From a checkpoint of a small CTC audio transcriber.
Model: 4.05M parameters, log mel input, arch transformer, norm layernorm, moe soft, layers 6, width 192.
Training: soap at rate 0.0019, 5000 steps, batches of 64.
Data: 26041 training examples, 12.3 epochs.
Rows from block 3 of a small CTC audio transcriber, named by matrix and row number. Rows with one number within an expert belong to one neuron, the router's apart. Each number is 128 + 32 x the weight over its row's rms, rounded and kept within 0 to 255. All counts start at 0. Numbers have three digits each.
Before each expert's rows are labels from the 100 clips, of 14976, where the router gives the expert most weight on average: "top examples" is what is common among them. Only what is clearly more common there than usual is listed. The data: short read English sentences (LibriTTS-R). In brackets: how many of the 100.
# router: slot weights (model.blocks.3.mlp.router.weight, 16x192, trained with AdamW), inputs 96-191
# up: expert up (model.blocks.3.mlp.up, 16x96x192), inputs 96-191
# down: expert down (model.blocks.3.mlp.down, 16x192x96, transposed), outputs 96-191

# expert 4
top examples: the word "not" (29); the word "me" (26)
router.4:154155156095157139128093073124102126151085128123126082091107126064134162156200080133111153100164106155106174137149092122145147085082131097119096139159145113067142073125172174121095188064116167141073145143116164105062165084151185098128140162086154074137110064164061176133136099133141078090
up.14:152146122122090136125146079139097136100221137176169087099119162131098126136133079089072100196155170120113075141140122156147144146150132136141091230128071145173121156113112157072084147151141174118115230184105089116108127127129133209077116175112155080124124127110130103099092104165148145145
down.14:090187159171134207114166121136171122179110125097135108116104114112083159114136145106134135106143099166153121115159143107099151063103207099052158017166147130124100116154173142148170130079106098142150068139107177122157088086157114091123209066115103089189130131180134096126157147096149132128
up.15:175127173172130056104107129063157147131099121110102079163076143124136200083113133122135166106117187109193104122138128123146132106153135109193100153086138154113116092148118130160148138086096140195106110144169158022116119136130169140114106156116067116154079113082139085119145098118146179084
down.15:167092105070058155118131172076103136096085144128070155120115157169104076120123124102103046132157052120086145087137136152071122151109056100155152057126069172139133141142151135114146144103194125133149167127140103205112131096111081086150078153124138129167145135155162150142119106114113112152
up.16:112143082112181138109121161126102198119116136185063194102103185183103083136137112140126137185131194158147151124154136125096137160208104130134123125176145133167092116066135090119169048151107182162083142217182180137159115126162106153117132112152089116126126123156129143084129127050143117117
down.16:115114152049091111121125120107164123100147146096118098139135127099108133152122147138165136080146060145110103199179141152139138046076125124121119161045149068121122155170106115150114146129175126103156146093118118107150179163122145139144194158119139128121191178091149103181127130168124157120
up.17:157161097123068141135129143114122110144103134121084137113181174113129101126131117101148190122165212111139136121171080185151112123168131109142119140121178059131152134154098087114177113086142148177158114120132094166092121121140110080111124144155136136127181160102136188105134117179055102100
down.17:166186145137123169108080133086109132162130141133144165171183123095125180070081086131117131123116098140138122156127076118108122131126137132119121102168123210153091125102138132116090132137109140059145173125169128116168128165121106160080063079084098154144133091163119102166164138131183070152
up.18:119106150156157133148198102135178108109158255168106154117130110179122138167138128087068140134082116107099138104134094136070153116194192087151119067114073124146153172082102179147161127151122072153115126119089168108116102131127065099151162120103148163093173089147170148163061116088099146167
down.18:104157142138086140078087083127140175110121135118108117122168121172146120150115118151164164169165148159252096166152188154106107139097083085131157143141178165137051063174144103174124114128118170093104193181121159119137189087144125147110153153116113128123106154144098150133183126172180100093
up.19:151139090175193117130069056102105134113146139142100113094128082138115099157125135104130147132122094103142113132100141060105070121145136102146119149124136182158161139132155176119156175166159124126106173121083129140128118184084169109171156130044130080123124133083090133125115150148159115170
down.19:081052123122048131158148160139112152170079115123161150105129153114116137167151094176083136113155119128096094120093127183157154169062162132101156119137127086079115078144138070114108150128065142141132096132076092136097064072123135171117138119157093118159084168133067169080143073135089142053
up.20:121091127090123133124151123118109210160136114116092104200106070116104123149132097112129115175199161140120146093082146123168112109137071117128154103085159154121152158119182161107126160120091162081110140096186086115130101088118101145181128074134102175100116122105082130172065156138095096108
down.20:103134085100114113136077125143113148128109049116120106105181161109144115129042170183130135224075128103099053111163113108130117144121121160111111120158145173068093149155168122130165133128148114119181090072141117188166113122168140094149095112146143139145146190076111122087119114135129098068
up.21:103158192121120135154117077123116131088097083115169117131172105105133100201137169102105130194168143135143108144125067162189124096174139059135081077136114129135112130152121124161085127115075126143152167038134149137076126152059098089159146152142134158096100121137064093080086103102102111139
down.21:165113140195138190066147138119155120129143131158108142104161198055155116168104099148100164089087112163098181151102181096101054165098148159091176153148113125119101094200136158114155148129074159142089118113117094184090120071136076164101128121143118128116140155104174180135152183108148118111
up.22:128159141129126095088138159082164120179090114099119100133068108200114093145145176087127149105207133144170128078161062146134132148148118137136084129154107163075118118175130091121136148112160136101122188144149105127130069114170115134107099169091113129175142130126083123090157135082153189092
down.22:168092092034163144114141150135168124125147094146156149179123182113118154109113117111150132153103128110087156091067243081154236162110103119161176194136137126095121138179129129159105112137110116112065155101123114138085137114085124140125104141123127184112086134149159090112108181125113149172
up.23:132169137094112107188118152173117128181089171121158127115135139160099120148080123172153142073129172148135098062168128109189166155159136124173174152133144105086168084155133093192171176163104172142153113100148132194120129104090169109121105203134193118103109103141166107126057140171116062133
down.23:136096092124140043151170104105146119171165088124132200176087113104082167161106169148111130131137142125080189132080100123102114156170171103143157117152118114168172167114114118131084155103125122091170126128132160118152114179097118095105123163177205142090128135157142125112130148120082076144
up.24:090183120076116092080183116201140129135104115101136156092060125165116159094148167137136130097132110140130186080112110115135101145173121112133123182125160117144147135137068132122067109076085153124103191099113181172107071148084202145127167128155122152123123144167179146092120134183078151106
down.24:174137137184140100154193079127111145142118186139114144098103140120134147136138138135145113119176148116142146155103102122156186122087083091082126062048148091106137159074151158106099124162155160162128109131168115095122159068186069144138050189157157187084152098155145097162047119097135160191
up.25:105107084140118168117117116140145074157171089108143111159103117163113196164148091139110151152159130127161180140143087158102119180213108103085181097104169095148159154115096135116071124129137137082126083065077160162079116094104093163148134129094146139138116084165149128129122079128152150115
down.25:194123107111143091173124146169109189082090133125124102148188114112123121105110108117148191102149092095115127110061104184162111132136138117122159108125158103058122092142077113127148094101100100158132113177118143116173126169181101149112098125184151131165140127128148143139130069116152108187
up.26:147131146152071050094095087153136074143163149120118088159134073095130133132189120127149111139149183132087078144129190099145151083154145141125130149150124119089147126088055172125113154151144090157127100112160094147121095155189150155046132055148131145157125101098169132116104145080152163117
down.26:188100133129167148159128088157127138139104140202195179156139127142109138101096098114124180128128077118137082088045147127064121122081132112114129132098123102172098104106133166130119171130150099160089126098138116104158111143071131078128078164083135135191080144133118079130170126225095104126
up.27:111139074163195143091149101186151129074156089106121157150130089156161160120125117119140104138133171110110093169102146098159150130096070146136148187100126136179109065079096108104096180189141205118101155095036072147148149108135184181119115145192077128186130134161107169115148150110163151087
down.27:160116186073092136140097094120124121105076157167128115168153091130114116139105143104148169124085159174059135047133163154127118077125132097121120090115154169122096146108108091146146095128157111123117094162213116135122090197099120098133147118072156132111143105113156097133144127084092118109
up.28:141148126113166160115139124147115111081152215162115129146119084108141164102132081117162175126118155148157127117067125075181131089085155128126112105146150126062193121155106114151145164155113071161102109107144190143194140097060143119148130148068124150161123102095176150117143184157078169123
down.28:100176116167128137134139134125162099108128122150119108135158144110132052097130101143134145160115085104107094120145160148095120105093142159106130109109108080149082133076137132107093119124142105125137167154109110113050159129159144090091078110128130099154140127155125169096163133147134123138
up.29:131210066159102139153095064175126171090170106149143088144048128152114092145086153159121151141107104129095046087183102173135097110216210148134176159181122192092128119103199113125066104125125131111054141126207157133096136120069157149128131135122126084141066076138103174089109085173123149091
down.29:116055168098189124129134130089152092152117124119131142136164125081131177116110115095119167112168131113116186139130053147101172120130093123101095103122197096157171144121099137178122093171105143101158114132092156062142066094154101113107122121156113136152169163098145093170108158116065105153

# expert 1
top examples: the word "i" (45)
router.1:076150120127077175114098104090146105149153129111148154150084190132150160167093100154128095155158129096182163179116075093145114162096111068115108162109161150139097155163168122089083124135097194124100122119119102147148133179149107153146126121136164087156087191128061168125080101160125116137
up.14:099083103143119079166108076130147097127164129085129230099117183083142126136108110182105102188103096080111095134103177123170160151129188152129102173175146081131106092110125133157079133152091077154115153128136182063114110129109106100113132123101154102196150106135134132131158113163115073091
down.14:173123168099127131131154121106120141127107154121149084100121157138147153151167140132162173109195126120117195130141107109142151097128155113143110143120103174117105119143134138156189130107149174099140113131113068173180152127108153097142109146167118152045050114076150113119120197051124169105
up.15:113141161146084130165114098168177070095115202115064103121127134088135124162189122135164120107106086129104183173104100120111105092077160168126102129144145075174100134081104169148076143108105143173178123191128155177176107118085101127179138144123108154086130127172120161082113104125100148125
down.15:167086148146090160126097137091136193094135098141129175110086161135124139110133160115123124101140134071125159098086190115147151131193096153145128057117117208104147139166132115075119089200111173043113105107173076154127130135147129181117108097130145084177120139101129111188145075143090104119
up.16:186124127101109154124126137102125142097094119128121178102195121132172108092170116105132145139147128110142064097121124106100095153128114121076206119153148127145128116109152166117083209164131147115089110099168163137170164128121111126125107144157080123213094144112115085095131133112155153084
down.16:105150155150157122187125103167153106107136110097125060172118099122110113159147145158159146141124133128181098101108119106160101179121166090188041166085191084088164175128164130132143100109136142149143166100134085133117121125110137073090157089096106175088152137127103184143127161135124136145
up.17:080103068121166121098179120098155105087132101146137072151119177140210147103137175085123163126212122099078090153159120147099129145119121151100180135215125139138110100194127181153138080096130137151160106091118104098091163115131175096107161154087135054126101132137081179103130130127112126120
down.17:034172182126154142197080120093144154098155165066107187104131157096093132139138107137171112111106127084173146070141145152147129073116116076146118077118148144108121174084144075195147161165148151118079151132123220182166212128135099165151062132167143145146155121186177101143152119108155152108
up.18:071133073151064120158142102156129163131092133204143092108063157130140165131142094121131110120089130110101083085056137178138128089120150073072168070157125147107154111207255118136092098135125120085134187112068132158165131150165136056133127112164133113136105143110150089105100153159190149139
down.18:214124145148167126129120148141136098099187168109176141158143123111113129068069148084143201135111129128095173125168132107087102113100132238151112093106166087138108113052030141100121150136197074154086103174196125099142123118109089149064134175080177144159167090109136110146133087152099129109
up.19:227116106129092137172132119169190098116065142100120159143087162145122081152125149108155138147153145125122113151180190153142170195082213094118170151115089143104086140164186156142128064153138119074075118150128148121104104137144176141107120176158157137109123149085157154097091133127073099100
down.19:081155158182147090144074165110145114084125155133093123079135154089160140073058093147078168145108117114144160135034139086083161198155119135109098126121134154160179100150138132136101139143104158160173145159077088107147121136136146081149131136087121202098129114156079155204166128076127200132
up.20:129196128150168126112162155077191146148148102120110173090137076150098089110100160113165116126091164172058185091143114178104143108136133158108077110110139109066111159110169134225122136079151108138123169138157093088138125128133098151136170126106148153140163142124074106114109092148132124182
down.20:139070105105130141168093127117086119082172110115109168159142117203138129120093150111105140080168108133099100155146123114153186143085158120147160169154081176082140098090172110110114124154128118132072157140046215098172146157121148096160089138164119066155131167109063176179135084079155188087
up.21:120110149076160119135095084117099110100123045178101104104121105103165108150190149141177127129106190130122107138071154089126106123036153115161162108124124198133105203190112136174161163144131089166087099156177149130139130131137157166140171133091102169125054162127129154122148149118088147132
down.21:111227165108137150103112140161141137133142158073172187131107142156115104082059128101090106136169097152119128107143096152138068169133095137128114156130117087155202114087160151122176149133095205216156163082090086070131178128146092063098060123140149087201161114135151129083170069113093079157
up.22:103132116118175166129093127156145109128137070137103125050092135085140127114144119124189133128149087115117187156149153092139111140143192092142039132124101158103099089103095119151180153151197123106143116065107135144158191084127180130124124121085169085087109171178131129119196085152088157129
down.22:139103114176152120138124147163102069130162166069149111172117123156074116105081128078132134072082137124191091097129089176136085132166063153188133153113125112137122151109126128176066140060130100111118165157172172128107097188122093143127124156155173115158108134042156095169137169099121124137
up.23:119149119159092185154170126133175161121110109140122120116100116162124139120105105113153111154185104122147141104141167130157093178132108154110074192168145105097134167153179153146107106106147137137101072162167114174122127131108139170040125109160086119104134117169132141111110099108155104145
down.23:148138095162138122088095132115118110106120162148161142115155117110163153120079138105176141088046150097104116148113108116047127126097154084133147071118165154131120104112109086143181175130116096112151163122072106110091106176076099107191068143088100126158056145097153070126093155113082143098
up.24:183165126099179116117094233098103105081143142140138158135142103134132136137138180156098211134123118130111134059161055134137140132170135097114151045139149100112122084177136167084089134134154167150187153154113133104119179131124087137118181128121156167142098063122135150155111078081087140118
down.24:129145150117142163134090099110093162104116085077093120090143210183129069141104139086147116158160150131182103166036125138071117118111113143093086123224099121112147208098114107169168116081101107135094141097163126105118152172142163113159163086133085154116143149107078165113178144080154140127
up.25:159098125087116143089145159149067070129096116138161128151138118141139088105155108163116164078144168125159169124157145129107141115135072107109156088135166067103176132157170121147127199109101107137142096121083134139102208095080136191121168116180124147068118038096142116136126156081124082116
down.25:096138135111146137173179079100096087171151135073183164161155128103164154134136105110133112133116130151116152136174131103138114158037118151171127136210096116114108128098164053118098110142106153140144124141136066185165166134105183127117078105165195073112140086092190092139146163119154146112
up.26:155139166159126128182095107087111095162148086123099117085119163110186132120087156096108123118074111126163131164179098104143130126118120135165187126134104151154175127112181101160115152120146094129149130128148161097134178183144138103141097147114179167202055167083087105128118161102127118104
down.26:152114129116184169117180095129161130124178105122071057161138142188110148166207139171124147141100157126082125056161112141151060156157159098170097113132180122136117115098118180078167138120148137130148151076152161093140183138166168064126076091116072150106149130116144107086147098119167125117
up.27:068152157178219039093112155100121130146141113042135131134130105126125114107133106100155185170075126123151072082135117092166153141125116138149118089124159153121130099116079079122117112142155104117093119151152116108154099115122151123121088120109093125172138119110158127168152137113133122148
down.27:174138147162154128164099183128089070096119163136217100093122095111147076163182091146140132141085122145087159103171110151166155122113129137167124127164105103136084122124186121173087219127112076203122109124081179178104155139158087178132099136135110126104103133148084146087109100123051119118
up.28:124115134149131131136177118116093054130088138110105093114173133104107134169122057126162099119101121136147095198178135087085118122047141135163160096130080146130120120143158097098146153150179137129105125154071101099147072132164113166110114150054155002153128131096104129178152043133123162141
down.28:152150151165117119086147086118109122110144147124189146164075157145096108121046172109154142135145137061060150078150122142172147124115159147095073160088173130137154134128163141121116100175084150136122129116132107133107128198102110130104115161126155118150081129116152147080130083139119182144
up.29:091074093147137090199091093153082141101134115151138144131154145131119136142155149162118091085118072117084145083109102108116143210146140124179102159102138137111072095170107168124126117150151185121174130147134136088179122110108128153122183140129117161141166191167131132118174109066125101176
down.29:106148123148141115081135152125156131110128139134114153114098153090134102168043141127070180133118151094158139172092188091123107098150086156134112100101125160167170214159111083087152116143025121147150146117097077134139094103105108142139122118100130118113120081080107092154111148109167164076

# expert 5
top examples: the word "and" (35)
router.5:132150108076100124061153156093145151124107082171092151113085149099140162143156084143101103127181119145092142162139106142092205056112160139131107151167119087151108079132146120112069162123115199171108061132115130093115168101108139133088109095121095147101145114176107157111114082156155102071
up.14:158165100140163161136099126148111120124128115119116112159149120146114159136135057130138095133132130075166191166152137117101143137186114132160036163152138169182066136098138135136115133079072119146093107109120110076141131175158089161129144121151110184102116136116130142115190145127157094150
down.14:151084174132128093169056123165132111150131125200116151054101087114102109095101159196069142107088146144189090093086164146120151081085136133131120134143070115104123193222143120092099116156096148159147112136127091193120082121152094117162184194138138140172126129137126077143087155176142157145
up.15:150119121112118096117158106149141145060148121137148144170117190116117095100133141162065167101143152135109110201122181165157084118152076075120133122133113147095177093094131090139140096184153135134151158167100132104212153162139096123079114075151134102137128081136171125188051208154111093155
down.15:081127119129131171121063105066151031185149094158103098077087125135145116140119120117145090131109140116188166128152088098122067162079125148161121136129159132167125200188144082144104141087126156141145184106108111177133152191185073141111137149131129124099130164056115165114166021153119135090
up.16:136142154118162187091133165102147150106121181144104142102093098132129148139085100116107159136135103151149092117107138188119188125134183166153148138127115138111156146130122107099075169139173060194123164067115097155080146151126170112145048102114103167158188085115184168156093176129138158142
down.16:093170080135091073167111175126095162123101149114112127160107164074112072141169144137120138097126127148134174169162074119168078143036086103150128142103169123141112104137135150147149095128112146072079150139126156108123143082112094101100157137077127103102118156136122112131122089163101052078
up.17:152176194113151162126154095151134149098130170122070102119106137152102157112135195151110150079185104134134151173141104152088150113210098144140132155113128100159154132065045140111159117092099170174075084065183163152137125132168104094089112120087132110194110131070115100093160139113107136112
down.17:134071109123148165113124132116150147155135109073136128140170127142153172077114112130107166130074126131128085110084106088155079140088120168189134159148158165104076112135112147160074149133162120167156173160067170145126154147099141161157131123152157151079148075176068125150156088151155151108
up.18:103123133177152116158085090110105134124178116163156131052155150179195177081173123176080119144155143163149155098112120170119128079095067110038113165111108100110161119147091189121122084119121149145126098093092138081103172145131129101132115138165168167155161093153149108142098081148103173083
down.18:195155127145134171122148141147094161150103128091053092179127122173094098154126119120143156185138122121160076094107104119135118128102177143146136056131151115092131163103152062172116089156222068123146173143163190130171092117139168200120149111099087135136086179161081115104097135117154146129
up.19:082112141143129103097131150141119128139163067156137148146105157129046118208053184152097150117170103139132143140176098138102060154198136133166085101185137098117125100166139087066152135092125178072068179163118107140138130124073146145042176134132142152132094099112166081143124164141156081132
down.19:165158113042091129113171161049144071153135166110115149087118112123196150055182135072162144102078134092133103153127135173117206153114055104040131194076065189125102181192137160116098182098117085163133084088108139099150119170136131107152141126136104161103137124135124129064132098132099137131
up.20:148111089119138163131187132094096175140052155150094086187125104148120114076101117123136095126155125191092158152154122066174075160183094089136118138173122118119103150147158118173150174107181098145140117104051197069113123133161133183078130113135114058100160178113139164089074154088158100135
down.20:117112131113056112100089101171108149111173109108140136088106141120102144206177097083102104162128110092073117211118110180100173133138126105124097167090107108113181125138131119128173085185093139084169146126130110191180195120112149138148165061121091130132178153141144150105175073162080110137
up.21:174091118148129136139132116161129137091138115180124112131116177136080167112159100093133113173180157089188154211129122137190108069114116204133107106187186148129089142124161126152062104153153083180143156057136081143065161096128100148154101078095129139161080162095138154115125122152109127119
down.21:165094124157162107114070099127109144101123151158139137115203123094107053123122147154101194071087107167086084151153108135157146077108103177123097139149089133102102155093149146162127117153161134083155073110093142108145100143176132084094163096111104153150089111159112108133100106048166179146
up.22:168144103070146136087172172113074175160129109165173146115143137154151122123082144214163084070161130139132127234111129122079161104122096128136092095134146149137158066147113170129117101117127120137165170080167102139131178158204114114072150110156097140120151118128059106184083159172118106110
down.22:102172168132101111188114083180147153131130130150096106081112165102075110127134093085144201129080153113149109096123166107173152169143173168125148129136157165162058133107104129147136190105085157127116110160157183140162166143176121129118082145157138183127121170150174106077148108116132136153
up.23:170090110103172154177111148156151129095131159151140082158149149152124124159175149135109162157131192161139164174124083151158155138210135064146125182100117116181115124162114110129128156121073172113167114110159255108110131091137105147161116167063092106120114125107073201088110158134100106101
down.23:074091157086132152086093100152120143136107102132102124152171148067140139124119100126119102109156098160171022136083123097101139072153134175167144057149089174116150167150115141151175108154173087136151081128127073172130166138110126126159148111190112115142155140132168135117141115080095085200
up.24:114173078169099122148142162184139124162196170097110111165046132116075129132126137135111149073113154135085097061113131147175087191128141124093124177141138091130118117162088102113140091124109092076095149113159082146108125127138128072119176119136144096185113171134061109143215125184099110140
down.24:083150161119224060097159112116144083135133147163125151114139088124143096123146102085133171135136192159135165116166160165128120133155121119133152127079165159117144127050139116152100182048130152185114130173112136099168143105127120089113115141151114095096194130151152133117025149124096164145
up.25:062094187130066114138148185083153131123197058139057161156156139172120122140145083174071191188146168109159132188111155094093093131110141171123096119085092146094180133112144118153100142209141133115084121085140116082150111098159123135118113179096136138160101105074121104142130153151167152048
down.25:159117079131162156048161066143152076122083084138151130146095086122187081140116164143166111142149055158079149147143057071135112130124120122139133193132182134103131188141100130123110179133128133181138164170136166141175144165117094140143135087089083112155142133141124135156137114124132118162
up.26:131106064102153128137116099132060109078087120142133134150146116148120133111103114139130088162101088109134131171049124117183083135183152069119120092120122123154145141168141136145156080082113119136094126153172155199174152109158084132164173141168129127052097145151130129114098153155104120133
down.26:050119132198117120185123115158175116096132158147128126093138103122086091100068107147127110112152122166134138111161118163122155155133084093161121167105108136069172114099124054093118133172129130100197190155093097126161140124118163098112095163174144058095188119133071102191173097150117119140
up.27:156094103140137159122207148108090141052143084166146150123159154102158100131145110063160149180091128157139181138084139112117213190178096140156023174131106103143106122132121155107058141131165096152133118164166136124131168098113148127123112104170114116106081201134136096139190126147112139158
down.27:125079197118127096155079094146125112118132151071128132157190104110078117169092159133130140139150113099118085200113084158122091072101162135134147105069094174153105148154205069115164071143079126134137052095124155160164147114178093134148151185143193177128164144156160122100096165070135095163
up.28:132098131136133131091112139163170118095091144165158155128166159195091145102078115113136107132083102100130095162063103127159085148186104129108129141085172166155130150144104117133103130119171101165052095084154092134184132128089099108183096099134078119135020127134162126204096108169079156161
down.28:130092122188200063133111125138175126147120151112106058099140137116157101091155182146111100101133172101139168117148112180115160185119115104190202168126124090117114115114106123128143082112183196085151170154123099135085173137125102106122121120139146158125141130167107110112155127184121139051
up.29:116119087148136105129112129128180114119107130121138175117111135142133145171105138099166159187165108121107111096165158141094185094172073151129056139111110156076218101129126091109160089092080099143146146140174120122111145105091061177171120169114171125188163134117133151051143120113074188143
down.29:160057160102154223190153144099160121135140145131074102156163129098094103105111194112103166109173113137112206191087077093160129123113151074152089175166113098136134120137167169130118115106077161147201154125076194107155139132110057151085147149113173188167104157168188141124128137141105113134

# expert 3
top examples: the word "of" (27)
router.3:126133172144090181108128154102126172140112114139083179122198166168123122081070122190109166178151092154117075166108151089098077090101114136114115132170156141149112086107111153143182062091121128071170089143168105151099100126124097105115140172151142160112087122173134147185187138131131099144
up.14:139112095105163147191147072097163096134102122103129139142137120138129127132081124084095094195084149153094150139078125106108116043094100090103135113121150143144141109101136125200121177139155132144174158110099092148128089106138122152120149158118137188109110179113150095143047110131090151139
down.14:129127175163133071120134105201071162097150176150094141170130162163120120164166093141166144050179125104134109116164167147137142188173153118112149133129089097122154169176126127100140164068117114146061110147097155136084166146139158151092171095099100103133118134114104143160176159150120137156
up.15:082181084124123087159123146098087162125159088127096169189148162087197105187089118124118075087140083105144179126113116093128155177161057113145114141119100135110091153136162157156192128080095160147168123130089154134149141124099107132208123171131125124150106157183108103083151137075141146135
down.15:163098140103138127143153135077201102124134150126112148179169110171125116127144143152146134181114155156183090100169111154170136096106092136107156129146110144192176123148136124138066138105154109139135135098188088116137190150143127129169074144089139111127170052134184096135073121169107122127
up.16:138118086101124095109139178071134144113120066171136153104069138155156075208117140145145135187119047146125110149121103127149131169107097167066214163148185121102122197132144078156135074115114074205089158082188102113116152141171149147137101154082160165083158109144132131168071127128151092117
down.16:166168098131119117158126100107134129121116182137119114053107145091154129148110117150162130055113176145161106158114134114136147047143188110176133078120105161120122152186145065123119185130131173139168166169070129126128118142108128109142145154134165078179177179118110093085129105101155159142
up.17:125152143109107106167191153069141117073163110185100145154138135147088144108127104164147056149097062091124154145091094118139134141136125060108134115077133099126156155188189109101081134157134140215126095150143137141071112128115182118094158133186161139143086114128139112130123099176141099106
down.17:174078114206155163081104153116154134117093122104161138112139146140169125146128071210185151107164181157183117145099128155091125153075098155142159115189117130154147111138111126110036145120071159135128179062117144093106130122136119140131110149134125163138163090113129153117136132116120137155
up.18:139104125131097157146085096164091161145123165131146113158093144091117069090149139160121140117166045147129105146126112049147075115182141126171114099170065125112103098148104129180124155129158093110153115128081088121142135126129092116156125095195132166137141152174132062168102159134092056171
down.18:158170089143142070095100148144126152113075125140160137139127137146135158161140131125154119083112145154102147183114132179079143159100107150131090135095127114128104158120176147161154090098114139166155117123203150169195137110116120134164166157127091136072102111116121156144053091163126115105
up.19:091106117166095125118181115073114113138096146097130115194124165142173143142127139134129082066114088123141101145160134150140103180105078141181128175147204064134097103163118130108135140108156169124080119172118132172178132157109122130143101153135147175133159093105131137132235139134110144147
down.19:116136196145139109165138179173208082084149107125066088105102085174086120096196154116160140215088080147164171128153109105190108120119125144126103154101092174141099151095196094194079124136105138140165115073174149100075167142128176137106189149065182142106125137187156141146080097127148158148
up.20:064071150136171149159109103152142114136131133152110106149167084161171131131149108113086106101120147145167143090130117113143129088098183135116151142172121153172144060067121136091144163117129146116123118129105086164132185117133106086159174151079122147180152156125139142138095121137123114158
down.20:118180119142112134110133062124131138091123151130181123097118125156163169135098080110169106144114140160124172161062161139089084111183113084131116172169121127156147096189178135131126168164216154147089107141145112142136108136086151120101134118102139127164115047116101145123097169115154107162
up.21:086087102094137109138144184092113140086137075185150163131201132121092186116104094088124110101122174131141072118100161148120123104111118094180141101089119136175137163105125047104121125134115117194141114128084162171139118089081123171136095144159138166173138179126126111135185130092137098099
down.21:134116138140073100134162139127043119088149100084112131167132124143154153177155102125198155114145091132083112125140132166117105122090102107178186135139125123159196131164122148118123116126094133167109168139122069158091127110115159125124080147144147127133076128131111104161108107119123071112
up.22:151177129131164136090111183126193113126146119123131096128117131085102134149112187095088146127114132115207124132153104072099088079087181116082082139115152136150115119101181146155120112123118081116108147110154114176112103092103094092093112159091112149137157091132135143130117162097168121150
down.22:089162150145079134157120095150175124098113153119122176133093135174173104173119156127112114174116095087111148101088175108130170154115165129141185134115154136056132130136081126129078191150112187114149143119112143127140159167122147124164203161134167141160107135091126135116124169163175117117
up.23:110116111176046088096150076131120137126151093163090180079115061137099121154141156096102108100132149169166117076104126097138072090157068143146146182073127032166100108127089111160103116109101071106144178097072131131110088110191096109185110119162165156102139144123187104165144149121125155131
down.23:138085168087110133135110119102116108131149154044143171179103088128157141068134122088124091134129133131035124152101146129145160107143101084097119120112109180125164133200138140155125138096145169125085117156183111163159157116139141109101106125142101078112063145087173132168155119148216115118
up.24:115124125184150132062078163100122098072063100122147180061115135165145123149139139128143102142124100169149120135126134155144189130066188086137152126181088110106086077159145124115135114089161079155074184211109131158069125126097202096124111130099132087140097066119154099149166162128133206140
down.24:244125080153071135138118111172135087134155120106069090131132086138180077112138221122107162108133198103095141150111094054107117087116123110124148161112166143145127164114118212134141141148138081167134106130138145186159126184114113128063134125107161187125118127143120144092102133185136050130
up.25:130081176180079147155152123118023102096116128151124105155137120089063050114127207151202098148105096110133124101099097147141128127104070045117126115099155091124154212153113140121132163204104106087180093161159108150137133079151103162161102144159097116188141113131117166156110111149137091160
down.25:147113088130137111110112124143117155186107065132167129131098151132079140109109169119106145082124145088084139095150053091090141149149144103091167172151055183118094108114057105114148143178136110108167114107054131150167115164208156124106122126122106166079130076094174163141148121131170136133
up.26:207123131109176124089167200109056156152193149117081121109145110139113114112176164119157101129152154103145103081110120114198112070075079103146128141145056167125122067195117132134107108069117092131156046170139117139141072109081135122120130074139076153154155129143064102119112065156063047106
down.26:079070118116163144116097089140158079117069104125082131141130105079105168112127131109152190158094136126130109121153129172103185194118138151135161124148139096136102124055150116158220156159125164158166196081096170163103111167124145180137100188111077133139068075131121101173129166120124170120
up.27:129107154141110138128145103148130158112116075107097112132147080169144111103200137142177159140155100101107121086112190088188161130120076124151173126138148160106069137127097100156129206164115088209125064156235097142171118100138131163115073136111144139140092052176168171153136126173128127119
down.27:160112114163167088203118120154185179125143089149072063178140100107139107140139149090145145151160139096159117171131154142121147177126107150091170122094099161172166090137148103154049118116111131053139178127126147110142142112182106068143137136088146143142143122136147149145136138108111119108
up.28:154151136193144058097198155151082119148170142167190076112133136167119181139051153139176076178167104144106151159150162151182107116162135167139129140165079147127164088183093088071122104074135166118126147133085119085133189137142121113145126151157162090088128065169092142144160131111111116143
down.28:112101126149144073173094107110096143147145076072131182177033098165130134144150151042105079117127176119079119081116096122146181045167137102158108108116107099148128194077113143121146131141183126084124140160145116148173145093148104147146118121117151085110086130129119115126123100189131139155
up.29:118128119121152171119098143161067129153148111164165126158084131166107108094060085158074144138131147030117109136137116158117179043140104091145111129111107168192190146119111142141101112196152140126144146152088084118083175142078101161130107084142072146119130111119162074208148090156086098172
down.29:083175134167125093114080131129077137087078124098098080120125153131127126063133144105176127120127109152135063139142074208160093173083119159095136127107132135133104109130118183160185104063107082089148127138124215115139052090100121087125133178166169121105071113113107151112121161134123158139